Weights of a small masked image model: encoder patch size [2, 2].
Rows from block 4 of the encoder, named by matrix and row number. Rows with one number belong to one neuron. Each number is 50 + 15 x the weight over its row's rms, rounded and kept within 0 to 99. All counts start at 0. After the name is the row's rms in percent of the matrix's.
# gate: MLP gate (encoder.blocks.4.mlp.gate.weight, 512x192), inputs 0-191
# fc1: MLP up (encoder.blocks.4.mlp.fc1.weight, 512x192), inputs 0-191
# fc2: MLP down (encoder.blocks.4.mlp.fc2.weight, 192x512, transposed), outputs 0-191
gate.68 106:54 25 45 36 47 24 35 42 65 51 40 40 48 33 43 39 78 65 35 51 68 33 41 37 67 76 35 38 56 51 49 50 52 49 27 72 48 65 14 37 60 55 44 62 63 38 56 12 61 32 40 79 44 59 41 33 56 28 53 39 45 60 68 42 66 55 62 59 72 73 56 39 70 33 55 76 51 63 60 58 80 54 58 24 84 40 47 47 31 48 35 47 58 42 65 71 63 53 34 56 28 60 65 46 47 46 53 80 47 50 51 64 50 55 69 63 40 35 68 20 99 52 53 12 48 77 54 24 33 46 79 56 46 60 50 48 46 35 68 67 62 39 75 58 30 47 18 65 53 67 32 40 37 56 54 26 42 50 75 44 38 48 57 65 53 50 71 37 42 39 44 63 60 39 70 49 55 63 62 52 41 52 71 64 25 33 44 63 38 58 52 43
gate.69 097:61 80 47 46 69 44 31 70 39 62 52 74 50 60 55 33 16 22 72 42 66 49 42 44 36 77 43 57 50 40 58 57 73 41 59 63 21 61 41 52 74 36 57 69 18 39 17 30 47 33 47 61 47 18 64 10 47 32 68 48 75 52 60 50 36 58 62 51 27 42 55 20 62 28 53 36 37 44 55 57 44 38 73 75 46 34 34 51 62 28 53 36 59 87 54 57 51 42 40 42 75 63 50 28 45 52 57 76 41 37 38 38 55 45 31 41 71 53 68 64 51 48 30 48 42 58 38 53 59 49 36 23 57 52 64 68 70 58 64 43 52 31 38 84 58 48 39 54 66 50 54 40 39 66 34 44 22 40 65 48 64 46 68 36 37 62 64 73 45 59 59 66 48 85 43 58 33 40 42 36 56 49 69 24 56 65 66 34 34 48 75 47
gate.70 102:71 51 70 58 42 04 91 44 45 64 37 28 63 68 48 30 38 49 56 62 54 46 39 38 13 35 44 74 52 68 59 30 70 62 53 66 44 38 52 55 48 64 51 33 60 54 50 74 55 48 36 64 47 54 39 41 44 46 51 64 42 47 46 40 65 37 86 77 49 46 55 82 67 33 48 56 61 54 33 71 48 53 38 59 36 36 47 55 64 74 58 57 48 63 40 71 51 46 60 40 59 76 51 40 61 69 48 47 35 49 48 46 65 66 83 39 42 27 68 76 47 55 52 25 48 63 49 72 37 48 56 33 64 47 18 76 55 53 47 39 16 41 52 57 53 39 61 22 42 63 73 48 68 66 34 44 25 44 56 54 57 62 65 16 40 47 68 46 48 83 26 45 75 61 28 59 38 61 25 38 53 17 72 68 49 52 51 45 49 77 49 53
gate.71 091:41 22 46 47 60 37 51 22 46 58 48 44 15 37 50 56 54 62 36 67 55 78 68 67 47 17 57 51 50 53 68 51 57 50 76 52 40 41 46 63 49 59 51 52 66 70 19 50 64 33 50 83 40 35 41 41 62 59 46 54 71 51 29 66 57 50 47 32 40 53 61 66 52 62 59 54 42 53 62 65 30 42 73 70 44 36 65 64 44 65 16 64 35 40 19 55 34 39 72 45 34 54 34 81 35 30 42 49 39 53 46 10 55 43 34 41 46 50 39 28 52 66 61 27 35 41 45 56 75 53 58 28 49 49 67 90 38 51 42 57 42 59 68 34 66 37 49 68 60 57 48 48 57 55 35 22 65 27 46 44 44 37 60 62 36 42 88 47 31 65 29 46 36 33 47 77 56 23 22 50 52 55 61 68 28 61 43 30 29 48 12 57
gate.72 117:55 60 72 33 33 39 65 34 41 74 45 21 50 60 39 63 49 37 43 36 44 71 41 73 31 42 25 66 63 60 63 63 54 53 49 54 41 54 50 57 46 44 34 54 67 36 42 79 69 75 60 59 63 41 45 48 84 29 56 63 52 51 28 65 13 59 59 42 35 50 42 34 48 39 90 43 40 54 51 64 42 66 32 43 33 40 42 38 49 56 58 75 44 42 50 44 42 36 48 36 37 74 26 72 59 41 32 53 34 49 57 49 57 67 09 40 32 43 58 57 53 50 58 29 72 31 76 45 46 32 41 41 46 53 62 29 57 24 52 42 75 67 46 45 26 42 68 43 68 24 69 30 63 42 37 61 69 70 47 41 69 74 46 76 51 37 59 59 37 23 46 63 45 52 39 63 76 03 34 35 46 54 17 27 45 60 43 58 74 48 52 50
fc1.68 121:47 35 59 58 53 32 11 51 72 46 48 41 34 53 46 53 82 45 26 56 55 47 44 36 62 50 00 37 67 50 51 32 49 68 44 41 55 59 33 39 33 45 48 63 57 29 56 40 53 36 36 78 27 68 55 29 78 42 84 58 61 71 59 61 50 63 69 52 68 66 51 46 61 18 52 53 29 74 52 50 58 41 46 51 60 26 61 42 28 30 50 85 47 44 44 50 59 58 29 57 24 60 65 46 64 51 65 76 41 27 53 54 30 41 51 62 44 30 49 22 59 63 48 16 50 65 52 24 40 31 55 60 26 23 44 45 55 26 56 42 40 34 55 67 39 22 30 65 66 68 66 58 62 49 53 49 56 35 73 41 38 62 50 65 44 44 67 48 40 40 37 53 55 46 79 44 61 25 69 37 23 55 71 62 52 40 40 79 69 45 69 41
fc1.69 104:52 62 64 41 56 42 34 58 25 60 68 59 51 32 34 49 55 54 55 74 18 55 49 43 42 83 46 14 37 57 44 52 42 59 63 60 64 51 54 54 75 57 19 33 36 37 56 57 58 34 24 32 29 54 62 51 52 47 27 57 49 53 37 45 43 65 50 51 36 85 55 52 61 54 50 26 45 36 63 47 12 31 29 80 56 50 74 43 74 61 60 50 59 53 48 70 44 45 36 60 63 43 51 49 63 49 51 35 48 93 50 67 27 39 76 54 54 46 41 62 51 33 70 50 63 71 52 56 40 70 80 29 60 57 59 76 94 50 40 32 21 40 38 42 41 63 26 65 54 54 37 38 33 60 62 31 41 60 74 43 60 24 35 56 73 71 42 58 45 47 50 35 22 67 51 62 55 37 68 40 38 76 66 43 54 64 48 66 62 84 49 41
fc1.70 099:85 56 40 73 50 65 31 58 73 43 39 64 26 29 44 57 49 69 64 46 35 23 53 50 70 39 44 37 49 42 61 60 55 69 47 27 38 40 68 78 46 77 77 52 67 52 51 52 27 33 55 27 53 54 26 67 60 57 64 59 81 04 24 47 24 60 61 36 85 49 50 88 43 58 55 48 52 57 62 64 71 55 45 62 56 46 45 43 27 38 68 61 59 66 36 63 55 70 69 55 48 43 53 51 73 32 46 42 49 45 46 59 72 89 46 43 50 44 73 41 38 33 37 47 52 58 16 48 32 55 31 79 51 33 71 47 67 63 49 47 57 58 44 41 52 29 45 52 63 55 35 66 44 35 51 42 34 47 54 44 79 64 19 27 49 93 33 41 45 55 42 44 50 61 58 57 71 64 59 47 59 43 60 53 68 60 44 38 53 20 42 43
fc1.71 098:45 55 50 71 57 49 51 65 55 49 56 57 70 57 35 45 48 28 66 38 39 39 58 42 61 60 55 60 33 55 63 46 34 46 61 40 29 76 61 34 67 81 71 72 37 29 74 53 33 68 40 38 44 77 45 31 45 33 27 43 41 21 76 29 48 37 39 36 63 37 47 40 40 53 47 47 27 57 55 42 73 63 27 43 18 52 45 46 49 19 58 45 35 62 54 46 50 54 35 49 57 41 61 44 57 44 34 39 57 12 37 61 58 72 57 36 50 30 49 65 47 66 21 55 64 34 50 60 58 59 27 75 29 30 69 42 74 63 18 64 49 38 47 18 71 45 67 32 59 41 74 31 14 36 53 63 48 69 47 64 50 81 38 29 41 44 44 64 57 32 55 55 52 92 36 42 68 77 47 82 69 63 38 51 38 48 57 71 52 50 51 39
fc1.72 111:14 34 41 40 40 42 68 45 38 42 40 62 38 24 64 51 73 46 48 38 41 43 49 60 59 27 45 18 47 58 54 60 26 54 42 49 47 50 21 49 47 45 40 58 66 69 22 51 97 43 49 43 44 55 58 47 36 35 37 44 57 46 64 45 67 57 47 71 61 91 42 54 67 52 79 70 70 74 56 48 43 67 36 49 30 36 41 73 58 72 38 10 44 66 68 65 61 56 38 38 45 69 13 67 55 22 45 73 48 41 41 18 49 51 50 19 24 49 38 37 68 56 59 47 36 52 46 51 46 35 41 54 60 61 62 34 32 31 57 47 58 48 64 20 24 63 46 44 47 53 66 25 52 75 61 26 66 76 68 49 65 43 67 34 49 37 51 52 47 40 52 58 75 40 44 51 28 33 48 67 20 67 56 48 65 37 40 43 41 41 37 34
fc2.68 098:42 57 75 66 63 40 75 48 34 62 59 38 49 54 32 41 86 72 85 40 63 32 48 47 46 25 48 18 51 50 58 48 48 53 44 34 22 40 48 55 64 14 66 56 63 57 64 71 51 68 50 43 52 25 35 75 34 39 37 54 32 66 47 41 38 68 61 37 24 25 50 64 39 50 52 63 56 56 51 49 37 24 20 64 57 49 73 39 50 63 44 35 47 46 24 51 47 49 65 62 51 39 44 51 64 75 66 16 76 43 51 42 45 37 53 63 42 63 45 70 46 48 44 67 29 00 71 77 49 48 54 43 29 39 69 56 47 57 51 37 21 25 46 39 53 75 73 40 55 43 76 62 34 51 60 41 55 41 76 58 79 49 39 41 33 58 63 47 48 54 77 43 55 76 56 36 44 46 13 68 40 53 55 40 55 44 50 26 58 49 61 46
fc2.69 102:48 57 64 38 37 41 39 58 54 60 51 34 26 21 48 64 44 49 64 37 23 74 42 48 49 74 24 38 27 42 37 58 34 85 87 39 53 61 53 53 55 58 26 73 46 42 59 45 50 29 38 44 48 34 39 63 60 59 35 49 27 30 36 41 45 72 63 37 45 45 46 48 62 63 52 33 33 62 54 54 03 75 52 52 27 42 50 50 76 43 48 46 40 55 32 52 58 35 56 66 39 37 49 41 44 12 48 17 48 63 45 65 40 60 87 71 61 55 48 35 47 31 65 43 69 39 56 76 62 51 43 63 35 73 53 64 58 37 59 16 46 35 24 27 66 34 30 52 32 50 37 39 47 56 48 24 32 62 68 42 88 36 71 80 47 42 48 55 55 58 20 53 48 64 54 77 43 53 72 49 42 50 41 53 39 42 48 80 48 55 52 62
fc2.70 103:14 53 51 55 77 70 41 62 46 55 54 49 75 70 75 54 41 73 37 55 47 00 55 37 58 52 36 54 51 46 47 46 54 68 34 61 40 61 30 62 49 40 25 43 76 43 44 69 60 70 34 62 64 31 31 47 56 37 66 48 20 42 70 38 41 28 36 58 55 52 55 64 63 47 55 68 82 49 58 55 38 66 41 29 67 57 50 33 66 54 44 80 66 50 85 59 38 55 73 73 26 69 47 44 31 44 31 74 40 69 51 46 32 32 57 72 60 47 57 58 67 45 62 71 36 40 47 55 47 08 76 85 49 50 42 44 43 40 53 50 59 27 47 38 61 53 57 59 59 59 63 37 61 37 25 76 60 33 40 48 52 53 18 32 50 50 60 73 56 65 55 48 32 46 51 64 46 65 76 53 24 34 50 62 55 43 60 78 41 39 71 51
fc2.71 091:47 54 51 76 51 46 35 16 42 45 66 55 24 36 75 75 33 53 56 53 67 53 49 63 50 29 51 68 43 46 84 63 33 43 84 52 74 37 47 65 60 48 38 33 31 66 39 56 47 57 62 46 64 45 69 77 72 51 26 61 76 40 38 68 21 37 25 35 36 57 41 60 66 63 73 67 42 43 44 52 41 34 20 50 45 51 45 59 54 49 49 28 78 55 62 34 60 47 60 65 41 45 36 69 36 55 48 36 59 52 54 72 48 45 47 42 40 57 26 50 53 42 26 30 52 51 77 66 51 20 40 60 18 28 40 50 27 20 51 50 56 32 52 37 60 51 16 57 39 54 24 44 48 28 37 22 47 57 50 66 82 22 37 75 53 63 53 34 48 48 41 77 45 42 56 65 32 50 35 60 25 36 56 61 26 67 55 63 35 56 26 55
fc2.72 114:58 47 46 53 50 71 58 50 44 50 60 36 34 49 45 39 42 78 65 46 60 33 48 32 53 47 81 44 74 45 27 51 68 42 57 16 72 48 58 54 29 35 67 34 50 76 34 80 13 21 78 43 47 31 28 60 30 43 61 60 52 47 65 46 70 43 35 38 42 45 64 78 52 46 24 56 61 48 55 41 59 26 72 76 56 74 45 65 33 55 59 65 27 37 50 59 41 55 70 53 60 31 62 41 53 84 56 58 53 53 51 57 62 31 86 64 50 54 63 39 20 47 28 66 67 58 75 49 57 77 30 55 32 57 19 55 65 53 55 65 15 53 44 54 86 34 29 36 47 76 74 53 34 67 57 40 32 33 53 54 65 54 33 41 54 60 73 57 50 55 54 47 66 42 51 62 62 69 30 49 66 67 59 60 63 43 57 64 47 64 62 56