From a checkpoint of a small masked image model: encoder width 192, trained on photos with spoken descriptions (Open Images, Localized Narratives).
Rows from block 10 of the encoder of a small masked image model, named by matrix and row number. Rows with one number belong to one neuron. Each number is 200 + 40 x the weight over its row's rms, rounded and kept within 0 to 999. All counts start at 0.
Before each neuron's rows are labels from the 100 images, of 14848, where the neuron reaches its largest size: "top examples" is what is common among them. Only what is clearly more common there than usual is listed. The data: photos with spoken descriptions (Open Images, Localized Narratives). In brackets: how many of the 100.
# gate: MLP gate (encoder.blocks.10.mlp.gate.weight, 512x192), inputs 156-191
# fc1: MLP up (encoder.blocks.10.mlp.fc1.weight, 512x192), inputs 156-191
# fc2: MLP down (encoder.blocks.10.mlp.fc2.weight, 192x512, transposed), outputs 156-191

top examples: text has "standing" (54); text has "woman" (25)
gate.56,230,205,198,174,168,241,245,244,194,230,208,248,209,257,184,184,202,234,279,220,204,96,227,146,217,252,152,280,223,204,187,206,211,159,263,238
fc1.56,258,136,260,157,223,228,172,320,176,171,147,220,191,163,235,210,201,206,238,176,196,181,267,223,274,156,124,185,245,176,187,215,178,181,197,177
fc2.56,177,191,245,193,253,228,238,273,186,224,143,211,176,141,177,197,183,194,157,133,240,205,203,208,226,300,163,269,175,264,179,188,308,197,200,155

top examples: text has "sky" (52)
gate.69,222,252,225,175,243,152,192,206,185,161,168,186,260,196,256,218,133,151,213,287,148,223,193,229,245,265,271,133,188,169,225,272,155,236,237,202
fc1.69,235,216,208,212,223,186,206,184,233,158,143,198,197,177,155,168,149,201,161,203,155,194,237,265,219,279,163,187,249,197,259,277,238,242,196,193
fc2.69,71,231,185,180,246,214,223,238,181,261,181,233,168,211,190,193,148,213,228,192,175,253,238,212,226,229,191,265,159,200,183,253,197,143,216,189

top examples: text has "trees" (59)
gate.294,190,187,272,257,105,164,129,170,190,198,174,162,180,164,223,151,262,159,222,172,195,208,147,203,233,250,176,273,232,220,179,217,189,157,140,190
fc1.294,205,207,205,126,237,161,256,159,201,166,223,175,209,225,208,251,208,217,125,158,214,255,224,229,171,160,235,153,200,192,216,158,116,188,195,183
fc2.294,245,183,144,223,176,235,220,218,172,179,116,167,205,201,208,204,140,160,257,205,172,216,218,215,221,175,205,240,203,192,200,205,237,225,184,222

top examples: text has "sky" (77); text has "trees" (58); text has "grass" (30); text has "buildings" (30)
gate.249,198,243,233,223,211,139,169,211,197,251,202,254,189,187,239,227,194,163,249,264,183,272,165,210,212,228,177,190,203,202,233,300,196,202,234,191
fc1.249,220,210,181,208,186,168,236,171,226,255,223,95,203,180,176,130,140,128,165,141,175,248,169,217,171,242,211,202,222,160,210,220,151,221,201,184
fc2.249,180,202,191,184,214,259,142,196,182,222,205,200,198,171,173,250,140,284,193,176,72,171,237,186,251,214,253,219,238,169,134,218,123,187,142,181

top examples: text has "wall" (60); text has "table" (44); text has "sitting" (43); text has "chairs" (26)
gate.302,157,193,142,210,225,207,191,251,156,216,133,196,199,179,232,162,190,223,125,209,183,220,229,226,222,263,239,149,219,177,242,272,240,164,226,198
fc1.302,165,180,180,237,160,268,257,246,187,243,241,234,203,205,215,182,141,117,230,205,177,263,259,221,189,259,173,170,178,171,184,252,261,159,185,210
fc2.302,192,177,196,196,206,243,168,154,207,210,197,188,188,225,179,192,223,183,199,196,234,202,223,163,199,130,209,189,198,200,209,231,160,233,216,213

top examples: text has "sky" (79)
gate.31,185,152,149,162,257,201,213,297,242,224,155,205,192,227,243,199,127,206,253,191,245,230,241,208,192,284,217,236,202,283,167,203,203,154,174,170
fc1.31,174,241,245,217,122,173,151,161,168,149,243,178,267,182,181,226,272,204,152,170,128,163,79,232,160,156,230,117,203,93,203,177,244,254,196,158
fc2.31,208,206,248,211,205,231,173,104,197,144,264,211,202,189,165,201,163,178,165,161,193,197,220,172,164,153,243,159,206,146,197,245,94,258,183,193

top examples: text has "standing" (54); text has "holding" (44); text has "man" (37); text has "wearing" (37)
gate.238,183,211,237,264,225,234,112,247,212,228,165,170,222,137,206,248,199,242,183,144,330,81,148,256,184,230,196,190,156,196,207,158,209,202,131,153
fc1.238,175,299,145,162,220,132,115,214,200,174,221,224,179,154,248,189,223,213,251,277,132,191,197,200,301,122,196,206,243,201,153,122,215,163,251,144
fc2.238,175,165,190,214,262,223,147,251,198,233,201,214,210,154,199,194,269,249,153,215,133,178,205,198,178,234,258,254,169,197,192,191,218,210,240,200

top examples: text has "sky" (68)
gate.338,140,211,150,194,233,175,172,279,203,232,155,192,266,190,340,186,131,224,165,207,201,285,211,194,299,229,192,182,245,256,210,231,270,179,201,192
fc1.338,178,234,197,266,118,206,157,232,243,226,277,160,247,181,207,213,200,187,174,145,228,196,207,148,157,154,179,170,173,158,235,244,162,263,127,210
fc2.338,193,175,228,168,200,156,156,151,221,214,239,195,172,212,225,187,207,207,168,213,162,136,137,181,206,270,139,243,134,225,168,225,188,269,237,200

top examples: text has "food" (28)
gate.83,259,206,250,279,124,201,235,192,184,192,172,226,213,221,158,162,207,193,217,150,172,138,147,203,184,244,192,185,203,175,187,198,193,159,187,248
fc1.83,130,203,225,156,267,191,222,179,226,268,283,207,211,176,282,149,191,210,166,229,137,139,161,244,202,236,118,111,248,212,226,147,210,239,163,227
fc2.83,261,218,225,212,232,222,166,261,140,188,288,178,186,212,205,191,246,204,228,257,182,115,195,227,250,177,133,209,98,199,184,239,164,205,226,212

top examples: text has "wall" (50); text has "table" (41)
gate.475,170,166,232,247,232,214,170,201,188,243,263,163,191,169,205,162,136,236,253,239,197,204,195,140,198,192,258,230,241,241,255,246,162,208,141,238
fc1.475,184,187,151,146,157,197,259,173,180,218,138,226,220,245,203,243,215,242,219,176,214,201,272,203,188,297,244,211,182,217,235,166,206,189,255,211
fc2.475,122,216,263,215,144,149,259,161,190,202,213,228,203,261,200,184,196,210,168,189,211,197,169,199,162,221,190,202,213,162,153,100,176,211,216,225

top examples: text has "building" (32)
gate.77,174,278,227,188,140,136,250,156,191,191,283,248,158,200,256,119,124,180,209,205,165,234,164,177,152,279,234,207,242,206,189,211,196,233,238,119
fc1.77,233,182,176,210,239,260,246,127,180,192,189,187,164,179,199,256,206,221,198,274,204,134,172,185,270,189,248,202,194,179,263,128,37,189,174,240
fc2.77,195,202,207,160,145,276,184,167,189,187,171,211,182,249,195,183,237,232,177,228,161,118,189,186,266,156,211,247,299,199,192,162,143,205,181,223

top examples: text has "building" (35)
gate.393,252,276,173,213,223,116,193,110,180,190,193,271,216,246,125,201,202,241,245,266,204,182,119,212,258,237,230,231,137,158,212,223,156,259,211,147
fc1.393,126,145,225,175,174,275,198,271,230,246,179,130,217,132,227,199,181,166,179,167,191,178,263,190,214,171,103,203,244,224,164,242,213,127,149,189
fc2.393,256,171,185,235,189,204,171,215,188,208,194,189,233,176,211,233,119,191,200,206,198,213,238,208,207,219,224,158,254,255,203,216,217,139,252,214

top examples: text has "sky" (51); text has "buildings" (27)
gate.281,197,194,210,186,199,158,215,199,218,204,177,188,204,217,206,193,174,267,187,207,196,193,186,185,210,212,207,187,212,208,190,184,204,200,197,208
fc1.281,194,211,132,245,186,216,205,198,182,225,230,261,224,210,162,194,180,156,170,221,249,227,217,217,240,186,163,170,238,179,168,256,190,244,104,212
fc2.281,216,193,109,178,168,258,164,211,194,205,164,217,158,269,179,207,195,105,194,226,227,143,190,218,258,205,193,146,236,185,196,289,151,250,217,196

top examples: text has "sky" (61); text has "trees" (55); text has "water" (25)
gate.104,167,195,195,197,197,247,205,188,226,220,244,195,205,188,173,198,249,122,206,188,222,176,220,231,212,183,210,220,189,217,207,222,198,143,198,215
fc1.104,153,189,221,182,191,251,226,196,234,230,249,204,213,189,193,205,216,113,205,168,229,182,231,223,181,180,201,211,184,257,202,238,180,160,190,218
fc2.104,212,214,219,210,185,147,225,241,185,191,208,206,198,193,231,210,185,183,171,210,165,181,160,204,168,274,206,187,205,179,211,171,245,191,154,200

top examples: text has "building" (28)
gate.392,260,261,237,182,187,163,218,135,233,228,159,210,213,134,187,140,229,212,201,177,232,274,204,203,245,137,190,233,193,130,183,228,147,190,219,240
fc1.392,229,119,174,186,167,200,137,135,187,162,155,216,126,225,217,208,158,182,167,167,218,195,191,170,132,262,208,223,106,179,156,199,223,271,205,201
fc2.392,217,185,177,190,208,219,183,209,207,191,312,171,181,210,203,147,171,170,215,145,218,123,138,208,158,260,243,202,100,206,210,168,162,273,186,173

top examples: text has "wall" (43); text has "wearing" (30)
gate.317,167,236,190,155,143,189,203,257,163,205,160,216,207,186,160,178,225,173,264,199,258,205,269,204,248,292,235,234,204,178,214,220,244,130,189,207
fc1.317,180,113,215,217,248,215,204,168,169,166,253,195,174,153,215,211,197,204,188,248,170,143,246,230,152,161,202,207,204,238,193,168,171,238,231,171
fc2.317,194,167,176,228,174,186,198,262,199,245,187,231,229,168,184,199,229,208,204,165,213,205,152,204,253,224,174,283,192,221,218,275,263,146,189,214

top examples: text has "building" (33); text has "windows" (25)
gate.24,184,177,223,243,122,150,175,179,208,241,222,155,231,184,192,218,198,241,161,212,167,251,172,169,153,165,245,232,241,198,181,190,175,240,139,165
fc1.24,207,110,180,190,219,176,209,287,183,279,298,234,203,243,198,157,231,221,271,260,170,262,253,182,215,171,235,190,272,192,162,162,157,156,209,228
fc2.24,176,176,209,138,139,184,224,298,228,195,174,202,173,183,184,186,248,196,178,210,140,226,249,210,247,210,150,239,193,206,190,220,161,240,203,197

top examples: text has "wall" (41)
gate.167,209,139,248,155,198,154,175,193,194,291,208,200,82,210,165,137,168,206,196,203,215,181,228,105,250,214,216,236,153,222,217,246,226,262,221,217
fc1.167,210,173,192,224,286,154,258,210,165,215,248,195,194,248,114,179,197,173,246,233,213,187,212,223,189,114,224,198,176,242,223,226,224,217,207,189
fc2.167,153,179,132,213,177,198,218,277,201,205,190,230,210,276,175,164,215,195,253,204,184,235,157,195,229,129,193,175,187,220,226,155,246,202,229,184

top examples: text has "wall" (56); text has "people" (53); text has "table" (39); text has "sitting" (37)
gate.344,206,153,241,199,260,147,157,177,181,152,187,252,235,157,234,222,154,185,196,174,156,186,214,169,167,207,164,143,209,185,172,204,191,169,236,240
fc1.344,201,205,154,212,181,215,201,241,172,189,183,171,220,219,188,201,222,224,228,264,226,194,280,174,232,197,225,162,208,182,243,154,298,188,178,230
fc2.344,284,263,198,232,225,214,256,191,195,177,233,175,159,176,227,230,189,161,162,186,204,166,202,226,150,194,222,172,182,170,199,210,240,193,159,170

top examples: text has "food" (33); text has "plate" (25)
gate.383,179,161,227,247,179,217,278,262,197,205,180,146,209,215,140,212,197,205,203,198,234,213,248,213,163,235,280,242,179,251,175,199,216,198,151,180
fc1.383,229,213,240,165,248,276,171,223,183,93,234,217,183,178,215,216,140,208,215,195,231,243,180,193,225,99,250,219,225,113,198,207,201,212,239,240
fc2.383,217,249,163,211,207,167,202,156,174,239,267,206,197,206,196,170,228,251,220,184,152,142,207,200,246,198,189,284,200,140,202,190,131,261,163,221

top examples: text has "trees" (57)
gate.274,203,203,209,197,245,191,207,218,171,172,175,90,147,168,159,296,216,211,175,264,211,110,174,201,127,150,230,198,203,241,241,183,186,224,156,297
fc1.274,208,181,243,192,201,171,241,212,160,129,177,193,174,202,154,258,186,166,176,266,241,147,215,248,203,205,190,221,226,238,201,173,167,173,195,211
fc2.274,208,205,140,187,135,272,190,209,252,156,200,237,205,187,281,132,192,196,206,165,160,266,172,209,256,257,175,196,276,217,181,234,235,229,200,154

top examples: text has "building" (27)
gate.447,226,163,211,210,219,154,183,199,194,171,161,212,202,250,201,197,127,194,183,167,194,214,200,210,193,182,236,197,200,191,256,202,227,211,163,212
fc1.447,162,165,224,212,278,175,178,245,162,175,192,211,198,205,227,200,127,241,161,148,171,172,192,216,147,171,145,190,206,130,242,184,258,209,137,188
fc2.447,226,199,230,233,208,225,180,164,196,130,163,204,212,204,202,235,147,181,199,211,184,209,229,193,146,216,174,175,165,222,216,234,237,67,195,183

top examples: text has "building" (31)
gate.357,194,171,135,265,175,189,206,254,174,192,127,176,215,273,181,224,215,225,172,243,237,178,248,186,190,197,249,226,184,190,154,208,274,143,194,159
fc1.357,230,198,204,203,155,252,238,253,211,253,193,180,179,169,169,226,227,191,200,194,217,156,253,176,144,239,197,157,94,319,159,258,176,212,123,156
fc2.357,136,160,162,252,177,192,269,188,205,202,142,204,207,209,224,194,132,174,172,190,298,214,226,180,92,209,244,209,228,237,199,224,247,131,230,199

top examples: text has "sky" (58)
gate.171,224,211,183,293,146,131,158,165,150,211,197,185,188,175,218,172,254,185,303,174,182,174,160,229,154,219,170,251,169,177,151,201,186,195,63,183
fc1.171,192,182,236,127,259,189,212,149,190,138,229,161,172,243,127,193,131,227,210,224,255,168,242,204,210,159,292,108,243,156,234,127,172,187,232,196
fc2.171,203,206,202,213,193,256,168,155,198,237,184,217,194,187,212,150,175,132,251,166,213,157,168,177,196,173,163,270,141,203,201,176,202,214,203,227